Rows from block 3 of a small image classifier, named by matrix and row number. Rows with one number belong to one neuron. Each number is 128 + 24 x the weight over its row's rms, rounded and kept within 0 to 255. All counts start at 0. Numbers have three digits each.
After each neuron's rows are labels from the 100 images, of 14976, where the neuron reaches its highest value: "strongest on" is what is common among them. Only what is clearly more common there than usual is listed. The data: stained colorectal tissue patches (NCT-CRC-HE-100K).
# fc1: MLP up (model.blocks.3.mlp.fc1.weight, 512x128), inputs 0-127
# fc2: MLP down (model.blocks.3.mlp.fc2.weight, 128x512, transposed), outputs 0-127

fc1.357:146121086137136137124097110130109123188136118033127137141109110118093150116081116124146144169107148129128073155111150151118108145137160103112123118133124131101129143100140123159122100167100111128175138134116178089123145114139112114107088095139116092151103127100166130107098137135130113155099086124152145122146127129144098119127178131125104088138096158116095128110135103109166135143135
fc2.357:144155132108122120173137152149151171165169119112132141125156127135124144105081136129162143136131123154150140113161136184146142159139127119161146185151091126098118144094129126131163146147099130121127136168074132101143131078123136157156146140114147157111101171150124140123133144127101091114118165057105108139107125108116139102119147145143109131159160145119108132112103132148122088078170
strongest on: tissue: mucus

fc1.476:122119123152153113155113102120162111100133190120126128158114125132110127111120119148144085169122104094105143090094146098123134133141090121122173091126147108139106067090145121142108147103142125127087103121136122142106139141157152135124110104034140141160137142123147131120141159122132162119098147135140118106111128090156140138084100093185138113130092143137131114116123155109117141085089
fc2.476:133108109161109134148149141158125121134170085145094161136127105111085143160101167107150092103094159161161113109123133088140121112162114123154145123103103144117116157130133171093101133097130135171157122151136130129128132133129163162168118065126132116124130117175163127106156161143157128162106159082112117133110098104127133152122070126120138110115124095106102121157119135137110151096169
strongest on: tissue: lymphocytes; tissue: tumour epithelium

fc1.478:139117158162123121143089150107094128149150103202116120160148120102137083143143120118138118141136172113117089126090150105109140125167111097162131115146155107142136138131100146097148119154114092152133088141111101084129107121031140113087090135092123119117118115141132131102139119125121115115131109138162138152131089123114112137166094097139148111121141112153147132067140121137102121125147
fc2.478:122117138106126138123092191113153151113151096109095134127104119104086184120137158122151125160165100125111147132129157109126096088154109114093141099137150129118155104133092132172118155107104145120117110138135165121141132123126106143111117113147182103113117157131127138090145138102214153161141106075083108155118111127113159124079131136126116114160119107134124106150096125153109104131129
strongest on: tissue: tumour epithelium

fc1.265:165123097131145173097121154112112122133131122093116127154132112098114154141064140112105144145096136117124091128100143151121120131122154100075117098117176145136098157100142145165127144116115103111148103104084144124088136163135143112134113104152126113142119129115153136117134137150140121122127144143141173128149150135188016121107117162129103094136094117134116102110097112124124108134115
fc2.265:115126102115148160178124119126104122134152161075093115181167143151137079129105100135133095086138109107122131139154122158091161136129125173130109135151161145117111146096134094131176176138104165143134176156106119124127092135170133097115114120130131127124133144131139109130116126098137119062092142163125093113109154153120126106119121102108134108121108125155093121164099085091120128143108
strongest on: tissue: mucus

fc1.386:134102152089133137134134124096130092113143132090153115162182127143082086138146092111110128107088152141155203150140123135118122153180113069137133097127166116133077148138142112150136140127090110152128116200126127190104123131129116128136151104095140129129119146122145108131134136163151131128128119077119148110153121112161100144103127149127149111176120159114129126132118102137121112123107
fc2.386:082086138150149166115097134120109127112142147069111149142087130072125108141137118070109087086091114105119131122067142113110122173136115103139134089118140123129106093115112124133152178128148165118136169128119138134103127100138122127109121153092090115099155143106135098083108125081119115111104121138139140141142143135122083112121099120114113078110112135119105114097133107141093121150102
strongest on: tissue: lymphocytes; tissue: debris

fc1.233:133134160097165126098141102108151114144127158114116114099175111106146102139144111094159110127127101104155110170099150104155128153134131152129163134089116112122135084112151126133133127113053158074149120123150144101127101094118136174132121117139123128108088127136105149131125143113165069124068130149164105101141106117139144116122081129136100121134150130146130097160116145129158124075096
fc2.233:151132171141124119116122143129102109101104078153161097100153105131137139136167150127159155170111153133113153128082092111093082105129121125148121148123157152097093118115116162100143107150160122166114157169120109154144125167102078130115176132154145118143112096109086130118126113144122129107143160144088133140129097177106168104145113155107093142153133127121147093114110103151156106099144
strongest on: tissue: debris

fc1.483:095101139108112142127139125151092108131154103169159125149132165149107094157105110149155112169154137097119115104111131084153130058111100152111158145096148130112113142136065156109140140079112116127145112135107112139141160100122138171090088130122062136119126119104076127139097133106120107130145102129136108166113104090162104157111109127125132131125104126143080142134130140154152131127153
fc2.483:144077144105099088141110132145110103116173129134202114127140138120121128153156135155120156147077133136100178140107150142083118132134116110132096123132121110103139151113181172093154116133136085134125147144106140133111132109081123146129114121115149151099111106118106152130109154137184154089121141068170159109148119125095127116143106173116112107092149108161141142116141119124121121109157
strongest on: tissue: debris

fc1.226:107119120107130128103150127116105083127141130142105130122159162133096110139133117154078125124113156137099121158139113112159142086149120136124112158126209103157149136123129120136151124133120113115155145118127129150138163115128089207158086160133058129130126123146113168118096145142142107154144095150152094167094131099126127067109139114142159143139118129117120101130138158124129092086110
fc2.226:145081132078144126088114141148135122147142129127186128155098127118125119098128132105140156146100155140118099150084159127102121140153124137144087127161123143125104158163159143095125086137109115154160104133166099102133117091124158132122100145117128118090133116109117166149119124135144104106127144096142137063161089105157139156140145121146156130081123080157115176154142078127157115142135
strongest on: tissue: debris; tissue: normal colon mucosa

fc1.459:136126086096161139068145108093129108138154152105129117099139136124112155111114115125106140121093111132147164157112064147065104117157182127134138108129174168138120166128109146132081139082128172114114097114119139130103148131181133095113098130147115138118133122112152117122145139152126147131068146128116166125123114129160106121132143142088100138070146162109109131125116130109147139121115
fc2.459:145137090145136146103133099086146124138149115149140102115098105106117112111177107084075118138143132148132161130124133102114147127097178136084132133115093153084160101133132145113150154162170106089127137118126094114159147135160127112129161113095136098149134087092149098143122169085172169115134126136102180087150132120136136106138150115112147096144117099133164120131105158121148152121105
strongest on: tissue: mucus

fc1.14:127170162141127111145151125114131127094139110154106153197125091113126134141137160148154108118137125111088108131136135168131160104093141131153127150142118144100153152106116122095156064097151110122170126152111140131123126135056119129101145132138104163134141131126133081158145139146146115166124123092128133136160145130097082116113108104134099138138051081115107094101109135102127124123105
fc2.14:103131122105135167157150135119125152098108146162150163116116139143135154150132137133143156100135147138125141100086107165157115107101139157125122149086194129126126129099120092131137113090162086168150120124165128152124098136170089108084118093113111097117115125100098163125146152090159133128113110087098167150169113148130129165136167090104130142136106138146125164134116131136124105077152
strongest on: tissue: adipose tissue

fc1.387:125076104126098106164121123155131139105154128117151099117137157138140152101121106111185125144109104140174124143136095105163105161096087117136118110130110156130110140133072117121106127102088133142125125091108150123110118160132109117085141087160097138110074149134113173133153095109115150147122136172116113075091129166103137107162165097149088150161105144122154113114120132119118137110127
fc2.387:082100152125090128058093100137183118141159129149117129129110130125157109170115143152096102112134118088132119121150107110120136102152162129125108144114106127138142140130161156138122115128070101108098148129140128079147159119128176126148078091154114106133127121136170128105165156091159143161121126174171135118116144131135112122078118151145092157086139108110114101144112105124133115123136
strongest on: tissue: tumour epithelium

fc1.486:109171105101115137129099116102092117090159135123113100125110139135124074122132168126168111094127128112111142139158094143090152140095055092169122119131126114117148127125130125129127133123119109114100121135149068110134092153132143141115120125127132134131115107113146104104121092081127120180128137103135101141084102099119104126228134121155135112127128106116164163119165128128123144112114
fc2.486:131129138156166146126138143104183147156096149119159107125109097152070106155163111129117106146113107140104078124093110113112131133135133138121118111147151143160138147125146105125148142140107127103135149093122109118159141142080149165130127085113114192155143122111117112123097174152089124153118168180178160162122138092112163147136115097162157107138130145159122136125139105146150104134093
strongest on: tissue: smooth muscle

fc1.473:070114129132153137155119136169115092111128183174119102156105187122109157122141077108109114168122093155109145122117107152090152140102138083114113098148139148155148142100140062109126120126101128097103114187133130139139092114127140114103140134106151124104102149115136137108146136139105095123103156105143119111121115136182126104117103124176116082155143132134118142125144143101140110110143
fc2.473:124124083156117120154142125126096108096121105098108157159146131131115115102133123147136074135129138113137143154124093152144112143143141115115132114116167146124136149145130169105091148075139105101124143110125176101133163149187157142147098085108099133131114098163137154109105127144128150140185158155148144081130117140121155136086103165110138124118072115112157112185131160106143120165129
strongest on: tissue: tumour epithelium

fc1.361:114116122111100042099126113079109122104111110132084165141161183188126112141142139117110092100136117130082110140135101156105111128129112101102116122134123130099151138092128133117170115125116106126162102153108113135164111138121118178130155136121129130147170072088132136109150159098116102151127091148124146116123167119150150098125124106151126122099115165135113124119120111163110127104093
fc2.361:106089078106102112128095098151147109131103133138105113132115088098154130126136094131121125135115138181119116103093137142141145126112156150186122104120123108133144159098116094124141083098157087094143156143118090114119145162148117135130105161115140063120144156133169144155114118134141106120146160156115146138113125093123117142114171110181107127112110096101096149071148117165122158146133
strongest on: tissue: normal colon mucosa

fc1.296:131116107159115105104112138122137151102115098122096074096119121157108096129133105111115137087201117151135132121142157128125160123111209108139100122134122127120111123130152173180104109121102109105129127171120088105106135119125164141120135131137116120128133117125147150121138100118082116183110136074132108117103102129095115128132143180161130104091151117151160152146120131125078160115146
fc2.296:098102155116182130139098156132193131159138163110136118094116095191121132095105088123092135116114178137109095149160125140104122103136126149123127103089138132159126097132143144095179141142093128140164112121154080145154174163116145159142102164116103172149140106129147147132083125139158126110151132130127147139156111128106138115130138107120167094102155157118113144131122118112128132104149
strongest on: tissue: mucus

fc1.153:096119134141124159119141146110116127144132162122138056100114100143143116155127141151074146096130149066138141141106133120144117118137112148136151148114108109114123102130110162144185156114181116124141128103135143159154153123121080163145140128116121133234115137127137110162074139110146168118127139119115130148133147168129142111107134102138119145104118145117125118119180130097134092129132
fc2.153:139114161084123091123115167163112115130143106113142137121112129144134110157132140102112119151109148132102167119135130116105117085115159156148148170133097114129106140103128179125179093104138091121117108138084145157186103126080110076094142161133140110092132160134103148099143106142160174115080155114124124085109139150099147119139099109117115136129101130143106149145124094094116133109163
strongest on: tissue: debris

fc1.228:114108132135152121111142141157128158148110109095104134153102171097136126129133134120127152096133158147175145127146132108107107119096119128136086119141128133120105136184117112094078092129109149148123140113110097123105160145120135124119143138117100142155120124132099117112082101138137131121129149162165090113156198117167129136113136164158122110127151060132167080106091153107111114165184
fc2.228:118175107112127113126139164126114159132141134100116185120115134076143138149142124131132140087096127117066144085109135119180137086111149172137119134129094159180115148122130097152132123127110130149130105155148094061130129119130120152113149168132162133125155103124101143157144090129135108132129157136109138104139105147130138145123112107132106136155165195109171129106094148116105120102091
strongest on: tissue: smooth muscle; tissue: cancer-associated stroma

fc1.469:111075116124124146107172098133095085189115068154132137145125131138124130131147140132104103129139088131134141133131178152115122170074162122121136134161134139106122144129152101151148080181102144123125142113107101136116133118101120122104135105154090120164136115123147160136125140125163101103125129135089153113090090123127140085093180098124091161106149155129133123127116110121114081110116
fc2.469:163132125105168149077127120143161139068120117145101156144078131111065128161146137125128142118113132114129100171115125143143116128128105163135116097145116134135154115136101122107143117106119148159103157115144102108120200136131137162112114140117105143167199100120115140155122145140124097121162134156156146112122103103108090124152091133124200113140145156131103128123124088118113133123095
strongest on: tissue: debris; tissue: smooth muscle

fc1.122:145109120133083119108158138161128157144109123132150149159144140126134107124135150128135136155127136133118080102119146090122146143095101127124134077111137134146117164121090158111165158160158115165141161128090118123174114132135171120115043109116117113119112106122097123076089138134153097163141098131102137116128123105129106128133138140105140220125115122135154160158144151126138131098152
fc2.122:140097124149128159125114113139118098102147142123129113115115111146121134084141148161127095092128119101159141123110143135132081132119140107102109114152135124099128120153155186097118138147174117103087146122105136168106134146098173113168136126126142140106120152121136131109195146149186183093128131111119153132144140096083119129114079164136140143109108130161140069170147136095132126090145
strongest on: tissue: debris

fc1.270:132173144172152174114133118114121139104115132136148125109117110161119101143106112148112155114129128090111139111147136128144163149104157110091145146104156134065158148133140136119096177140081111112108149139084151164132127112108149125135150156155153079089124160115113164099118105079135122170180132096140115117133128123121112140176110197114124110094157139142126111138141129115138151157131
fc2.270:079113141127172173113143150103091150157128139141102129099140079113110127109130089130082150142134170143136159107123148121138096118117134108146125148128129067137115115154140118134151140103120148135101129139131093142129123123103118115133103099128160161163141112097070119102081153134119130165128069159144119138109112109122102085150189120147109104075153138131142127078159117135132123109136
strongest on: tissue: smooth muscle

fc1.370:153116127099135158106140154110173132099133145104136092155105154145130133105129141114188114180135124130088122149107160125140134139130106128122151119156137084112107118123160089079105092148139127094128139120109148077137140099126082139140127153078131116139120111132108130103103116127132139110145156137107128099085095078149145114169077130101111110154099141108129122079098101129138093111081
fc2.370:166097136160138132086142161124087170123106136137146142137169090106122099148104113115127111117123148165123100123128126049139094098166142152159133101085117115128136120196141157143173106146133124124116137083136115152133139093132114135097134141130135113123094148120148155115186126162147115123141147067152140149137105125125108124096127130128100119119143140145121119150107108091106159169157
strongest on: tissue: lymphocytes

fc1.185:090113119131143104111101084149148113126159122111135120129158158156107113102134116122135209131129121086118143124139144130122081144127122094126085134131113136152130140096140121135154106121120143113125131132149152116108122128120101126146160111154119163163146194124117086110158176145128087177138141089156149126138138152141134171101137199142117130138164119147122127171128111096137107185136
fc2.185:093118124124137137154166119113155119106121121089111110126115133146132072103103127109051111139088154099150136100145108133127135146139113118119129109092129135171106106112134097133107069133119139159121109133162126160110147138098078127139057109133134142131136137139118110164143154125144180097112138118120117119150098136136125117116136149086158083104134143114153135173165143120083166132166
strongest on: tissue: adipose tissue

fc1.356:118111136139152134084153103120101136135168106079139088118116111113120100120120119118145103120128127121137143103128140174106139138126134138151157149094100112103149067141140143142153146121091150120168134109151119113142142113124143174121110104006131141129105125137169164144102124120121119159176147120153115175154126139157130129118106105106106122132137163130114135119080146101156116126130
fc2.356:154135121156138160126135145141120171109114098124160120116156149148111113111151146097191110147159138106130123127171143163111108134139127120151150141147100117120136119145132124151114144129133154137120128127132099132107086142146129114124126127106147154131128142147205103116133113146142072166135157173093136122147100145122084148145137159114110092159146108079152115123188181111165169081104
strongest on: tissue: adipose tissue

fc1.24:085131140111103158173092163130136168113131095148137122135123157098152145133116170136085107125129135145133138141151109164098123106111120108137134091165123113151082150153121114144113072112205150142141142146104139169097104112111055124146131119088096127137109129138110124133158140170117184150109122116108145140136115113128134141143178136151158130122126157134088140127145122105115108141100
fc2.24:095130160117131141116111127130128085142121086153118079137193124177137131111133132117090136124135141114121104159099101082103103109138196107172100118153151128116127134144142109165152128127151120152121102139111158159150112154120086105128116138115122152145117135153119141143111130152144109123141117132112131176107111144144097157158135139137149087186101109118120135121181187169144161118108
strongest on: tissue: mucus

fc1.125:132119137117137111132097136085111120109104130135143121105132137125118102146129119144151107104116116114127107100079117123154137052103141120119146117144085135144137113136114130104175137127161097178116141106090118135100129119136103183141118114124102131140078134144147150147103124161093087098057117098143140084127104170168101127084114083149140115103096120153121166133141098115094139132105
fc2.125:093074142152132124121132102137106114140120134126129130096136126143150102128129137141116134152137182122117098059174140110114096160142111111137085097141104136125148170142126115114112149123193110107165125140083103176130121103115122166140157103104153163148091132157163109099153105118141129189133154130151172138163112111141123115135102119119155141087150142126143166152131129120118088102139
strongest on: tissue: debris

fc1.329:135124107120102141101112087132124158138153130139113123139146123167174149084144097129102098170110123141133141164117141138134154093138156108148123175133162100094111100163147131099116127163116101109142136120132103092151148120096130159145156113119141136131142154165120150160130158161140135153131111131133143104115153106106104033114151149092124160157080096118090147141150080134124136121113
fc2.329:141158124118183106097166134095121105132116123126152146179157174121138143109160141098127137149117117136130098140121168089112126124105111145125143118154091145124116159130112120126142110141097147143107111129133150086155120160139117143109095140111145106095088114117130156134160149109127102135057136147152120131183081068080110112127149149166114080146123134158151139112149134138149159164135
strongest on: tissue: normal colon mucosa

fc1.315:114143095144120138133136116098123087145160114156160162144136145126115107146100148106121063136142132160132117176145141101104119109123190134135112110143088102153114098130133138089162144136121106099161141089124156096151130107101167138133140088125142150111079146184121086090171135095128105146126140129093114148138151179114150136133124072129161123165131096121117136118117131129119159141136
fc2.315:125150114127100094144104152144171132132096161167110158151157109126134121095075093129114128112147130159121151130103151103148119136116123129095099116132136131108106078174139107145129102106140148138142158125112162115111128116117160130121129108170108100070156072149123152158176087128116102126121152082160102153121139122101148099091163131139149118170136138174117095130130108128172141146114
strongest on: tissue: adipose tissue; tissue: cancer-associated stroma

fc1.110:126109106165107121107113107136117144079158097192119141136204158115128122129154112121127116154094156085126129146100119131156147098117134158169087112135177115124151153112126117159137134140092122127113188143119096172129119118127128073091173112099138082143130117114143114096171129108149126130081129109149120127108120125123122104160134147123078142102138125120098146124129105137138109142138
fc2.110:140182139084142104177139134075154154115136061150108116136160076130126133151123092120145128141150139165140141154174125162128115123129103097159175127127120157124123104116112164145157166138158126135128074138109144126145095118142122109106104127130150195133144100105140201139137127121138139106103125104139102151120104141116129152107147091132110158133146139117119098144123121143113149096136
strongest on: tissue: mucus

fc1.197:139128126113144131132108151165165119124105130107109138124147139129119117111125123134191101110119111122098127179128151134124131139115120115099098159127077140111124123104186140107102139137128122107113124126071073122154129133127095130129125160118114142130081112136155117104061170130113094136151128127142115101108149119093125131141103103132192114059093157121114138131193145117118097094117
fc2.197:125135161100085140145107105097122127163118126147140103112100159161157120109124134146174146156203152130137100151126158138145138124125135130111089129156128088103126134114113161083125115143112181133168149104126142123113094133105164134118133116085118120115160174134127127123139133146144141133088144108137141096162068064109140145136140157134134118165100104143150122131130153171109157156160
strongest on: tissue: debris

fc1.499:116133133153154142147160138099112177077114113116132136105116150099113128151021093137124152138109155110133139141107071104125128136122143098164153124130160117108112155101125124108127112153111161126112136132098157134112166105148122122163121120133123120126155145126158137115108136152137140143131110098104194117121151142093102087140107134141079122092150189122154117103134108105119109117151
fc2.499:081105112098130144094115145084084128159102127133134103105138139153107106121165126124134150138115122108096112139112100123101146127163161112063090078134095166099117104150133134148176152125117092141104128157129109130150172157142177126111125121126180145108110107129137140147112134158148141127095154093111142157104124145192099136153119114120125089128184122117140156146131146125120140147111
strongest on: tissue: tumour epithelium; tissue: mucus

fc1.151:106090136137117158135142119092177132122151144093097100158087128134166136129134127097159148143128155098113146125098132098100099167114137103152105098119076127112115117130193128127147141121106123167117149107180124136091149114143133099093098134114041111139117101168089084125114100136119158154148096126113128127131133126152146097141124143122100112107105143098109134130094125129144116107116
fc2.151:127092098153110142109123095136113119093153153174124086137120154126196127103108134158133106132186143156113146098128123106123157085095136138131162144174103137122102098167105100120167111133137102099118123098129140129148131147102130089153182112077125080127081132123145141119146126150124154127113104127092144112159126101141166104132134152136131109138147187131162113149133113119138123110113
strongest on: tissue: cancer-associated stroma

fc1.142:127129132120117142111132120078138097133140127118145133141153123112093147144136128115140122115144136121111142129129138149102125135132147114137136174125161152150159132146187073141156154186100123093169145127123147105128135142149104097106142159186120108169180076136126137177126111121111175121173120182105132155160094157125132140143150164131142109145150137161146141147115141197138131116143
fc2.142:137068114173107120094150080119090102150103138127123108151119140125108122126138145155109140094136087119143135099167132121123127163096141170090097142158141077122164111135145118123118133106106129091102110113129144116121113172118127108128103125122124121126135141130108097112125142161126134130147201128112071140143141154177108160137144130161105169149135122162159131124130096106174091167152
strongest on: tissue: lymphocytes

fc1.63:133101192098111145122122120126090091151130148149122145109133120153112160081135161115116144174155118123120142147150131131085045134172140116124148103118123134136086157123140146141173153143114101166132134141110140122149113119159117144192136171115114146096114113135144147127090111165080116157141131111124112155089149095124122136110139129110130120096138150105128156147165153086125140142106
fc2.63:164097090151167143117098163085114117136124173161126117117102123160148152106147125137125122142154181110145130158094158106126089093142126115157066155099142135116137122128130149120108137126139122142152131088122203142158110117093131127152152096101134117116146107091116129197137119158110165150137141163125172083132130140153139148130137168099137119102118122121152153116133125109150138139147
strongest on: tissue: cancer-associated stroma

fc1.284:096164150101125118093125126131110148105142192102134119110163146132122157129115139126054135116132108100155137138131083092137087104145130134122135151137106178111135080121108150170123145136146146153126131118143132161129140099125065159109176150092142128187151135129150127138114112135149113084133129143148128159149155158104121111104108132127109152143154153126173090133142125076141127134109
fc2.284:130123133112106119118108146132152104156107098136133114143124138161135120132132114130125117154154144200161150125117117142120127139152126137102118143114048107133152170110125130114139139124173086114121148158137133129162117157111112099128141112091105133123135126105196121146139112173182160139101151115130116072128164132139132150176116139101126134096145075173122118145085128088135110141085
strongest on: tissue: debris

fc1.349:111132162050124140100137124136121132151128132098107119145110076140102125167133117105108097092121174120140153137087143147148117157156134098089129145127143157160085158161116138173087116134121109108118155144089147135112157108140114134135119105109116140127169090135175170091146129180151138157144102141090143091120137124174102153104141157147120110148094128138111114134101138108121123131112
fc2.349:155123164113137135153120103123116148155124147124136122109173133106153147149111109140156108140148115134139135108183134140136082088154163105154132150133174117102126154107130107130153176147089104112123209177123133122118098093132137078112140139096117163145135120124103116127125132122138102121073147121110090122133148148128128149201164096138134129140106126171105136126123165140124130170114
strongest on: tissue: mucus

fc1.229:128104112101119130099123120153156146127127092151130166149139127134090079061137144150120123134132111147181131138132168101115150156084110118105136141146189126152131135130141123117148120092114136143115113125130120126121139116143131162124110087137083145136113107125112132159161136118099132112099096137134120115131133115112125047105131097108075163158123100075131098162135136112150070088128
fc2.229:097184085104168118147150123093117145096138092126175166126106113140132096115138143143146135100129159143109130127155124092131108143148107131120125158129085082128165153156121143117126092150130155177117140135148094147097126119113167070137158150118104131078165154132117142127081101118135106160108127138160096105164129116111087094128159116141139102120158092139091100141120109126122120124112
strongest on: tissue: lymphocytes

fc1.175:135134148127093135129041125126121113125097174111132109128109150138109123108176134172079103146144146125120117154088124132108133098097119119123122105140130164131139124096133148126134141112120182119140127190084149079148114143091147127104129145117137131142123156139134146122112111107135134128125147176137088119081144086115117124186129070119114153122176133135135139118177120115130165120142
fc2.175:131125096080095147112095114115121104115168112100126176131156170162096128126132103142146114134148141115158151179139124119118154102093107130139130140134135149135092089117167096109177094129132129106106140123135119130119110100144156111075052127122164096130102118102116146151120105127119114134121114112135126144078187126136118115137155123103155135174141139151138157162108140114140169117084
strongest on: tissue: lymphocytes

fc1.234:158115110158154161092120096122114154102120085166156123121081127126139096158134157146132140121129148174090144114124129100119137166097123159152118132113117148107155122161142131153152116096135120112130154150106129125114127130112127128134169135107112207165137166113120093113150123144116138199140098105137138130146139150147140139110082072101130173127180163136128155101171135121121129119122
fc2.234:133100136121130112153170116148158110116094094159143106116169096147144138112101108111131114162134141126177142119101091129131113096128118113175152116155142114140143114124119121145181128076130110123104130158104150124131123080159115119098123108143165142142134160132125156159158137146145112134130142071122156096098107105151108109115177125160116134104165119133114094164177147184121123073144
strongest on: tissue: normal colon mucosa

fc1.290:118106134157121166115142102156115115163129137148133167091167094172098057102124083158126113114107123117145145132130156139143136110107161161088148122131153151141148121090124130101109121132139102101139164160115106125120098113122156146147140113127105152107105131123126152066110132056129127177156127096152117126123147128119085112136109182136103156135162154123114122106143115098126144150157
fc2.290:132136101145166147101150146154089140149168143103135123137091121146143152152129124123127123100122129123133122145148134128140112108124104136126120120167117122138146132175203141154128107146150130151170074141145130170159106114109120176188130091151124122082166127135107149095095166103143113160136084126096145156103131139138116118124170135135117123122126151114109085098126095100143165099079
strongest on: tissue: mucus

fc1.252:096132150119159154121133137110138109083138131096123102143128161121098155095127144154083167118143146158136120162112099141119121112139092092148109120120141085143148125156103087101072110100122103096144147120108095131070186129137148132124151118121118125097124073148084121108108142129104127149133120193172096119112134133091134134149134136115123123150158077106116106105140125146118089131150
fc2.252:141116117107133155131151083139096197116134123103135143115137146176125144161136098124111132142116084089127092093102141150156112115143133146134079113136103126182117124104107125116132105184118134164131122143122108140127102118101123111108137138131157166117140177147129098106093133158116085137143124112153145111148135158094147143181104083115142148111137165138140143118103152145162139067099
strongest on: tissue: cancer-associated stroma; tissue: smooth muscle

fc1.289:126132130134141142056095121154085126107071147119139115118088140103101152126134141118066125145117127133168140151138148111139135112082079140113151124114125154131108112129079131105119159146150151133144142143065132101117117131153152150126157140171120118115125146133130128080155169137161078137131125170117107090138111095165133100174128129120131106100123149158128112106162144091134146116118
fc2.289:137097122165084153145098128138151087141095133109151139119120098144147118089166135155176110143121152101128137138119113106115165079103107138140128120132173101154103113115131102124121093150125078140087109141086140095134156137124154165119153096109123127131135146127127153129145163155140110106157116120116148102160102148161101125162116142140177138123135148121156149149189172081160139151102
strongest on: tissue: tumour epithelium

fc1.333:097142106114096118109125115130124131120095125151102106131160136134099102141073138134106131121099093156121145144146144120123178121126093091125083168123112110222111167136128153133091122095085178118132132101127103134110145125121116138130122130129122107141097134122140056152139171096087165146139134122120149127135123110121108118129111128149133111138182115104179133098097122130121140148157
fc2.333:102131112119159135099121117126134085119102125143149135108127157087089139136132157113139115117103164061163096097088118140163151135133119136100170131078101113144148122149104090117111147096095141133124112138175118111151161107109128085119126114143159118103132135120101149107162156098151089107134150101102143110112102134145138085117083172115170139147146109105148117102147152181111134118138
strongest on: tissue: adipose tissue

fc1.200:124105034122122098142120137132125107106157103154133101100171141119188120118121124100125158120125121152143161108121145101120157116145117112092122178163153129133160158138126138160116166112079122105116127108124165135154131128156144073103145127143119099137123111139122126116154130124119132109097107125094114082134120093185134134165088132147121129078101131129112172138109105165123146115139
fc2.200:090150117174157142158152139096149167127164077122130129080158152143152106109083117124093116084113117179105142103151116109116107162156144146114100137099155152090122088120135172119090126136105135157134123131140116111158147137136109127139103158089144137085119132114145144116163122142117108150124147125141102101139137100127134137128137091126076126137183112087131094112158169142148109128098
strongest on: tissue: mucus

fc1.29:105145118133094101102099131121152136128096151113114114148135185108074143154129108118190084121117102129126147141112171135129132125095132097113157108121139128131157106125095149103120135103148121113092127085124146136109162143116106114136126146130117142128128099094137105080089089072119099137148147110096140098124132143146113131175108084132133117138126113138088090157139078136128115106196
fc2.29:142125107117134130118157117162116094136095115135134139057100111111127163114138127139165136104137125111111163169124134128129164134147098137142128163113140108141100061126152112136129125111126138141120127166135136135156109129070132128134170133136068123073184121104116089112135133144126135164161116133099119081168107138157177142100111147103149162130152163158121108119124146176125125143148
strongest on: tissue: cancer-associated stroma

fc1.488:156134105128122146109147100125124137109144075156104110135108100144147125171143099134111144104102133112120129146117130079091110107130135176087147108078145120138123165129106112133069161039117113122108157107120093142204135123147126161145156146126128152125100138118116163129109101107153106152098158117119165114102133131118100115114115108106132135133082122125122104095136124132101132099139
fc2.488:127112147130089124139175159141101147168111131116112112136105141116053137115107147187169131152138119134118151090122129150118154118125104177131146200133149125125140133140162161124109165137138067096128111109153095106139144097168137126113106138135146108132123092127159099138136120126107164150120123123148124143143137129132065142134146107081109125098141118127144148137142148081155167117108
strongest on: tissue: tumour epithelium; tissue: adipose tissue

fc1.377:103136126134088122118178121093140162126142111143137149117125140101132132088105116091094148114148123138163160169114108115094099133129153138121098150141112146123140159099128111130131063117116080152144133173121058113139116091195133111098106129120142146125109121102138122143074090124137131135164102109107124119117104146099118167102155132107134076097143136096128105139146155155136100105116
fc2.377:144098137135124133124110140097146092119155152124143133157151121126089146147137102096120152127087155136113122148124139099108122122110080107055135139130156140159116112106131089090175108173135134138147128093124120121126165146122138165108109081149128083154153131162114124147132103107107192144089132116122126099141138131104140139096126139103132119136166158152122178079175134115148163145101
strongest on: tissue: tumour epithelium